config = dict(
    model='sound classifier',
    dataset='synthesized solo parts of chorales (CocoChorales)',
    train_examples=39062,
    gain_aug_db=6,
    noise_aug=0.01,
    time_shift_ms=100,
    n_mels=40,
    hop_length=160,
    input='log_mel',
    spec_augment=True,
    win_length=512,
    targets=['instrument'],
    num_classes=13,
    arch='tc_resnet',
    norm='batchnorm',
    activation='mish',
    drop_path=0.1,
    depths=[3, 6, 6],
    kernel_size=11,
    stem='single',
    widths=[128, 160, 192],
    mixing='mixup',
    loss='binary_cross_entropy',
    init='torch_default',
    residual_init='none',
    optimizer='adamw',
    lr=0.0017,
    beta1=0.9,
    beta2=0.999,
    eps=1e-10,
    grad_clip=1.0,
    steps=10500,
    batch_size=256,
    epochs=68.8,
    lr_schedule='cosine',
    final_lr_fraction=0,
    warmup_steps=520,
    weight_decay=0.3,
)
Rows from block 9, named by matrix and row number. Each number is 128 + 32 x the weight over its row's rms, rounded and kept within 0 to 255. All counts start at 0. Numbers have three digits each. After the name is the row's rms in percent of the matrix's.
# short0: shortcut pointwise conv, stride 2 (model.blocks.9.short.0.weight, 192x160x1), inputs 0-79
short0.156 100:112065097128140147095158089141146137103145155096119118165162061139143150109083160155143136111170182141143105146128140130163075091029091147131115116088122152068068129116120093125115089070144124117091194161097089094129121163083128164126051159
short0.157 096:133126086142118116178090173152171138147094160059119135153074136123156159148125112136110151119163154107109172101153130148142143134108066148144173126175160138132140139129139073183103076125211092145109067146032129137183080112149097104136130171
short0.158 102:090171103143122096125147173141100092061148113114162085128166163142106131120125128118099165125156116119131163122134192156161166164105094235057075092130130140062104138097189172101132188139160118134103157147176134124103149125078116053100118098
short0.159 097:075166121087162127081140097134121129152127199207143086112107094118131052121126126152131097094133155098156118033138104088150181137132054127180117126070091114081053142143147132140120120113155159153118135173110172104151099138128156082170179125
short0.160 101:121160146089071120136098130097138219146098099158132140132148127125143164152143106101167147066235097161086196134108094126051129148146146105131113126119090105125112157121085109084170114162166145126127122151116070130110154128117051118248108127
short0.161 098:121093193068162095142219141129136127121096112141116134118146100070153056136164112124126101135131135115174096050144162154120126108154108118120111127141160076115147125138164130139147116136066123073107110151128148145133096140114116102186150016
short0.162 098:073119090131148152078144140088113089153131177053112087115058144084118120125108106133127139102145180094103154123107136096133063131150071150141140126107128124103177143158159112146126129130167143113028102172059135156183142082134114104142133132
short0.163 102:124116121114118124146106137161117108095115111069116138157116101150135122111135116175177136119155129129109112129138075189112147159136112116111158086198170133127109099163089161121125134122090127143163000117112164099165149131080076122168125155
short0.164 092:102067116122204102113138135115163112059138149131116096139169101100126110078132093144089113135119145091125184111128107128109111086091117131180104151121103069118069174163098194154089151096197159112132140139172139125116116153177155141115076110
short0.165 109:081121146135109090125112071166172110133151117138100159113146106139194117153089156185158116114170100147136120066143138131162146101120119183118162140138148155129055108179097096117112103141128044117139169142149115104137115102097030109100133155
short0.166 105:101131133146111143099132082104113168132086165207129137074113120096132116084073126103131103125105076095173062086057118130122139128117157151131159100118085141132072090162069083105137103174078118142133168121140160111157179123134176154084155120
short0.167 096:143115112150026077140160169108160157099172139134155158137133176067128145179121135117141133135138196155145173133089147112164118146157129131096116111138128217143169112107131151132111151111128108104055148106105091159121175083152151111110088157
short0.168 099:129110124088089093145115111145113145141150131160056164151148134153117119163155131142143142084165171131131150139109182162060141157129071129089111111137133024110152149092148150099156164115152093185164110133139107135114180118075105088143147118
short0.169 097:151097131094079140150078125087141166120118123162079154118135117128152161139191162136149144110125060171132124116134126188123117145126159084071130145134109104146152174163112145114152138098161172136138149166097104158098169148081064120163140105
short0.170 096:157124061133093109166125148099148148178083102090133150140141130112168135135128021122173132150173145115112170143112077149123127177174100135096124078180124134184189111109165129136130074143129146145154102062080153119145124121150137094136104073
short0.171 102:150123065113082136141122100100155098130145092113105102118156097096156102095070129127168146074164185126178174139144186113128106104109123101176091139086134159052135065085099116108062121169085167122099132111130106127162136182090142090160096150
short0.172 105:072161101131122153084143156114062075160170093124139109131108150113103077139101114114140136124184167128123134120143171111140085116140107063109156133094103137131196098171137109174115130179121124136060080186138143175189140142137076149084149090
short0.173 093:211182140136103065144093142064104093127174106118110143136156106083120113157068146122236094148172180127152161169124147095116122079106125092140113076113133128057151152058126137124130086114076133140096172090132109158098191106129149157099093160
short0.174 103:155141130132168044085243137122142101134104149116161127157156134126129136113113137176143118204087101130109147077115105134148099112094139130125061147125090120150126133152152159137022101125000083092131114165152135139129129183149154158142080072
short0.175 096:104212152120150123124101113211122111140084117121117127136079139072126186134132107105109111079143105153135182077138140146054111114138121126106162142120124085139125183094096119109118108106098097130132084124116065036101146136145107173098012121
short0.176 102:153149097099076118163115170125157116123130141094051121006104114125129124149098069105125088063179180139137159132114109125101137167192054177082137046105145080139144114093098159123162142118152113146112157018137119115129147098127142077131118134
short0.177 101:173085072077141153151087146105183125122079185121133087109091094169174105145149073119104140102130107079078154151173077097137073112126085174169150131106117108159122138048160090175130158099116114106094148133117125162191125107135190088172129112
short0.178 104:120129070155088082122131096105114063157150108131138163117135146070118076126072138124134146105129183102197183125077160079109131100118102083108104093109136144088165122049112144138139110137121117112103166103127121129161208130077187120146106214
short0.179 093:112244146126109140144101118220100130134082152091120132096104103083113145159080082106064143123149148105140121098131144157092130120124121126100171135101129106112118134094093119117122133118098072145119086125131099040136137129151099167105035142
short0.180 099:138095112133135124121074164203100075124129139133102114123119126126109102123121102137133114116117168076137089150178211095138088084117093153077180101071142103063127168068167155132124128120160083071132142121168107120159102092159093111115036163
short0.181 094:079127106109099185102040166210125144132052082112117112080113122165140155156156098057110127073165125135125116126180191091104059117128139075155140109117136134142120171109096123178125145146117092138141118107176157129166164160143081123121089162
short0.182 096:106100127088093114201084144104138137079138119086135172179095111157127163092173157154100160086135105151120198164077171201146148118123128150140104140169150176122085162149087120073122143089117175146130149126081123088103191113115108160164122173
short0.183 094:082153120111148117110131188104105069161151115124105105101080179096125089083130138155171077119153190105105143092135129135114074163163121111100124122098144122065199115141164113144118137146120133093136047162123153176181127129148079113086120077
short0.184 105:148198159118091087109133100101104100129142126128132123138086128099122131103090151121209149150149148113151134133147124148120132139107099052080084092128169125008119137088147121123119107186058077124126112141136186110106184117105163096143117158
short0.185 099:117052103116154179097119113153104115136103061051120106134139093129144102136004124117120120100160137118128089124076124150104088130151138126076139073129119142112138128175104126051147110136093185136138103116122119153149171161065070166116140157
short0.186 106:111100061133121087115111087176157103103156118105116168130118121158149169116159160198168110119158121173149135127117174198128150144116122118058168141156159144115083085137102139121139121074121098144170123149139132093121159094104074119162144165