{
  "dataset": "synthesized solo parts of chorales (CocoChorales)",
  "train_examples": 39062,
  "gain_aug_db": 6,
  "spec_augment": true,
  "targets": ["instrument"],
  "activation": "mish",
  "drop_path": 0.1,
  "kernel_size": 11,
  "optimizer": "adamw",
  "beta1": 0.9
}
Rows from block 7, named by matrix and row number. Rows with one number belong to one channel. Each number is 50 + 15 x the weight over the matrix's rms, rounded and kept within 0 to 99. All counts start at 0.
# convs0: first width-11 conv (model.blocks.7.convs.0.weight, 160x160x11), inputs 135-139, a 11 kernel for each
# convs1: second width-11 conv (model.blocks.7.convs.1.weight, 160x160x11, transposed), outputs 135-139, a 11 kernel for each
convs0.50:50 39 31 22 22 31 40 51 57 64 60 77 79 77 76 79 84 88 98 96 78 54 15 30 47 51 45 39 42 71 76 72 50 27 29 42 49 48 39 32 26 21 23 29 56 54 51 44 36 27 25 52 62 57 41
convs0.51:48 44 38 32 30 34 38 50 53 58 52 52 64 70 71 71 66 60 61 59 60 55 48 60 71 71 69 64 46 46 47 62 55 44 44 45 44 42 39 36 34 31 32 29 53 58 56 52 48 47 47 55 59 61 54
convs0.52:49 47 43 37 31 32 32 41 47 58 59 53 61 66 65 59 52 46 42 40 44 42 63 66 66 57 51 51 39 43 43 50 40 48 50 51 48 43 39 35 35 31 31 28 62 70 71 67 56 48 38 38 41 42 37
convs0.53:54 63 68 61 47 37 31 30 32 44 49 41 48 52 54 54 55 52 56 58 58 49 66 80 88 85 70 48 37 52 59 67 51 36 42 51 57 56 51 46 42 39 42 38 42 49 58 57 49 36 20 27 45 56 50
convs0.54:46 47 49 47 45 44 42 45 48 58 61 48 45 44 47 54 57 58 62 69 74 68 46 57 63 63 59 54 48 63 77 85 74 60 58 58 57 50 42 29 17 08 05 11 21 38 50 54 50 48 45 50 58 64 61
convs0.55:27 32 41 49 51 49 45 46 49 57 62 66 69 68 70 66 58 43 40 46 50 49 45 55 67 72 72 67 54 65 69 69 55 50 44 38 33 32 34 37 46 54 47 25 34 38 41 41 30 21 15 32 52 65 58
convs0.56:45 38 34 30 29 30 34 45 53 63 61 43 56 65 66 64 56 48 46 46 51 52 25 39 52 59 59 56 39 44 44 57 46 39 39 44 44 41 35 29 28 26 27 28 50 54 55 55 49 47 40 47 55 65 58
convs0.57:22 13 08 10 14 24 35 49 53 49 41 53 63 68 67 61 57 47 40 35 35 32 34 41 48 48 46 49 44 46 43 46 35 41 42 43 41 39 37 32 30 27 29 28 42 46 44 42 34 37 41 52 56 55 45
convs0.58:28 32 37 45 54 60 63 56 45 39 46 51 52 48 44 45 51 51 41 23 10 09 96 86 62 38 35 42 41 38 35 43 51 36 36 39 42 45 48 49 40 35 33 39 04 08 04 04 21 52 75 81 69 47 29
convs0.59:54 51 50 51 52 57 65 70 72 72 66 67 61 60 62 67 67 62 62 68 74 73 79 91 98 93 81 64 45 39 29 30 32 50 40 30 27 31 38 47 56 48 27 00 39 48 49 47 40 44 58 78 98 99 99
convs0.60:41 43 44 42 39 35 37 43 45 52 50 48 56 58 55 50 45 40 43 50 61 57 73 89 95 92 77 55 35 38 40 52 47 56 51 51 51 54 57 58 56 52 46 36 24 33 40 40 35 34 35 47 58 73 72
convs0.61:36 35 44 55 61 61 47 35 29 34 40 62 59 63 72 76 65 42 35 33 34 33 18 34 48 55 56 56 51 72 82 93 89 33 32 31 31 32 30 34 49 55 47 29 12 16 19 24 17 04 00 24 39 41 27
convs0.62:41 38 44 52 59 58 51 49 53 62 75 59 62 66 71 71 68 55 42 36 33 35 29 49 56 57 58 57 50 53 58 64 66 47 51 56 64 70 72 69 59 49 40 39 16 04 00 00 00 10 27 49 63 72 73
convs1.50:63 67 66 67 67 64 59 67 54 47 38 58 67 72 66 47 28 13 07 10 21 30 53 54 49 48 47 52 51 58 56 52 43 47 47 38 33 34 31 33 38 48 42 40 50 77 89 85 67 58 37 42 35 43 44
convs1.51:69 70 70 74 78 81 64 71 55 51 45 54 52 47 41 35 28 24 31 32 38 43 46 42 36 43 45 47 39 49 41 38 34 40 40 30 28 27 24 31 46 55 45 43 45 62 63 70 64 68 42 49 36 40 36
convs1.52:60 59 61 67 73 74 63 71 60 54 48 47 44 41 33 29 28 33 48 49 51 50 40 38 34 35 33 33 29 38 38 40 40 40 42 36 36 34 30 35 46 53 41 41 55 70 77 78 69 68 41 46 34 38 35
convs1.53:44 48 51 57 59 58 48 57 44 40 35 57 58 53 47 38 37 40 44 44 47 47 48 43 34 36 37 44 49 65 63 58 44 31 30 29 29 26 23 27 36 47 34 35 75 95 90 79 61 53 27 33 23 29 32
convs1.54:63 68 71 76 77 76 64 68 56 50 44 69 70 63 49 34 23 23 27 29 32 37 56 57 51 50 45 45 41 50 44 41 38 25 26 23 22 23 22 27 42 52 39 38 59 74 66 59 53 58 41 54 45 47 36
convs1.55:55 59 63 68 72 79 75 84 73 65 53 56 50 40 31 29 27 30 35 33 35 38 50 47 37 40 41 42 36 48 43 38 35 42 44 42 41 38 32 31 36 42 33 31 63 85 91 79 63 55 33 39 36 43 40
convs1.56:62 62 63 68 71 74 63 71 58 54 46 57 52 43 36 35 34 35 41 43 46 49 53 52 42 46 45 43 34 39 33 31 32 44 44 40 37 34 33 36 47 56 46 45 44 55 53 59 58 65 45 53 40 42 37
convs1.57:65 71 70 72 71 70 60 65 56 50 46 43 40 41 41 41 40 40 43 43 43 46 51 56 55 58 52 46 36 40 34 39 39 43 43 39 38 40 40 47 55 65 57 54 31 45 51 61 62 67 50 55 46 46 41
convs1.58:43 41 45 56 62 69 62 51 46 45 48 32 49 66 75 74 74 67 56 49 48 49 52 43 44 40 42 43 46 54 69 83 86 36 33 36 40 48 59 62 61 58 58 59 62 60 69 85 91 77 56 41 23 12 13
convs1.59:50 61 74 76 74 73 67 75 70 63 52 53 49 39 29 28 24 26 30 31 34 36 52 37 21 16 23 29 29 36 32 29 24 33 37 36 37 38 35 39 46 49 40 31 68 75 79 76 58 45 22 28 25 33 29
convs1.60:49 52 57 62 69 74 65 70 55 46 37 54 59 58 48 39 39 43 49 48 48 50 50 40 34 35 41 47 52 68 66 60 49 30 38 42 44 41 38 43 52 59 48 46 67 73 63 56 48 46 24 29 23 33 37
convs1.61:43 44 44 41 42 46 50 66 62 60 50 51 43 31 22 16 07 08 18 21 29 33 44 54 48 46 37 30 30 41 38 37 35 42 45 45 46 35 20 11 13 20 11 13 76 99 99 99 85 68 40 43 35 41 37
convs1.62:49 49 50 51 45 38 31 31 34 38 40 63 66 64 61 58 53 44 32 25 26 30 37 51 51 54 54 55 51 52 51 50 45 31 36 45 50 50 51 47 40 32 24 19 72 77 82 75 58 36 23 25 24 24 22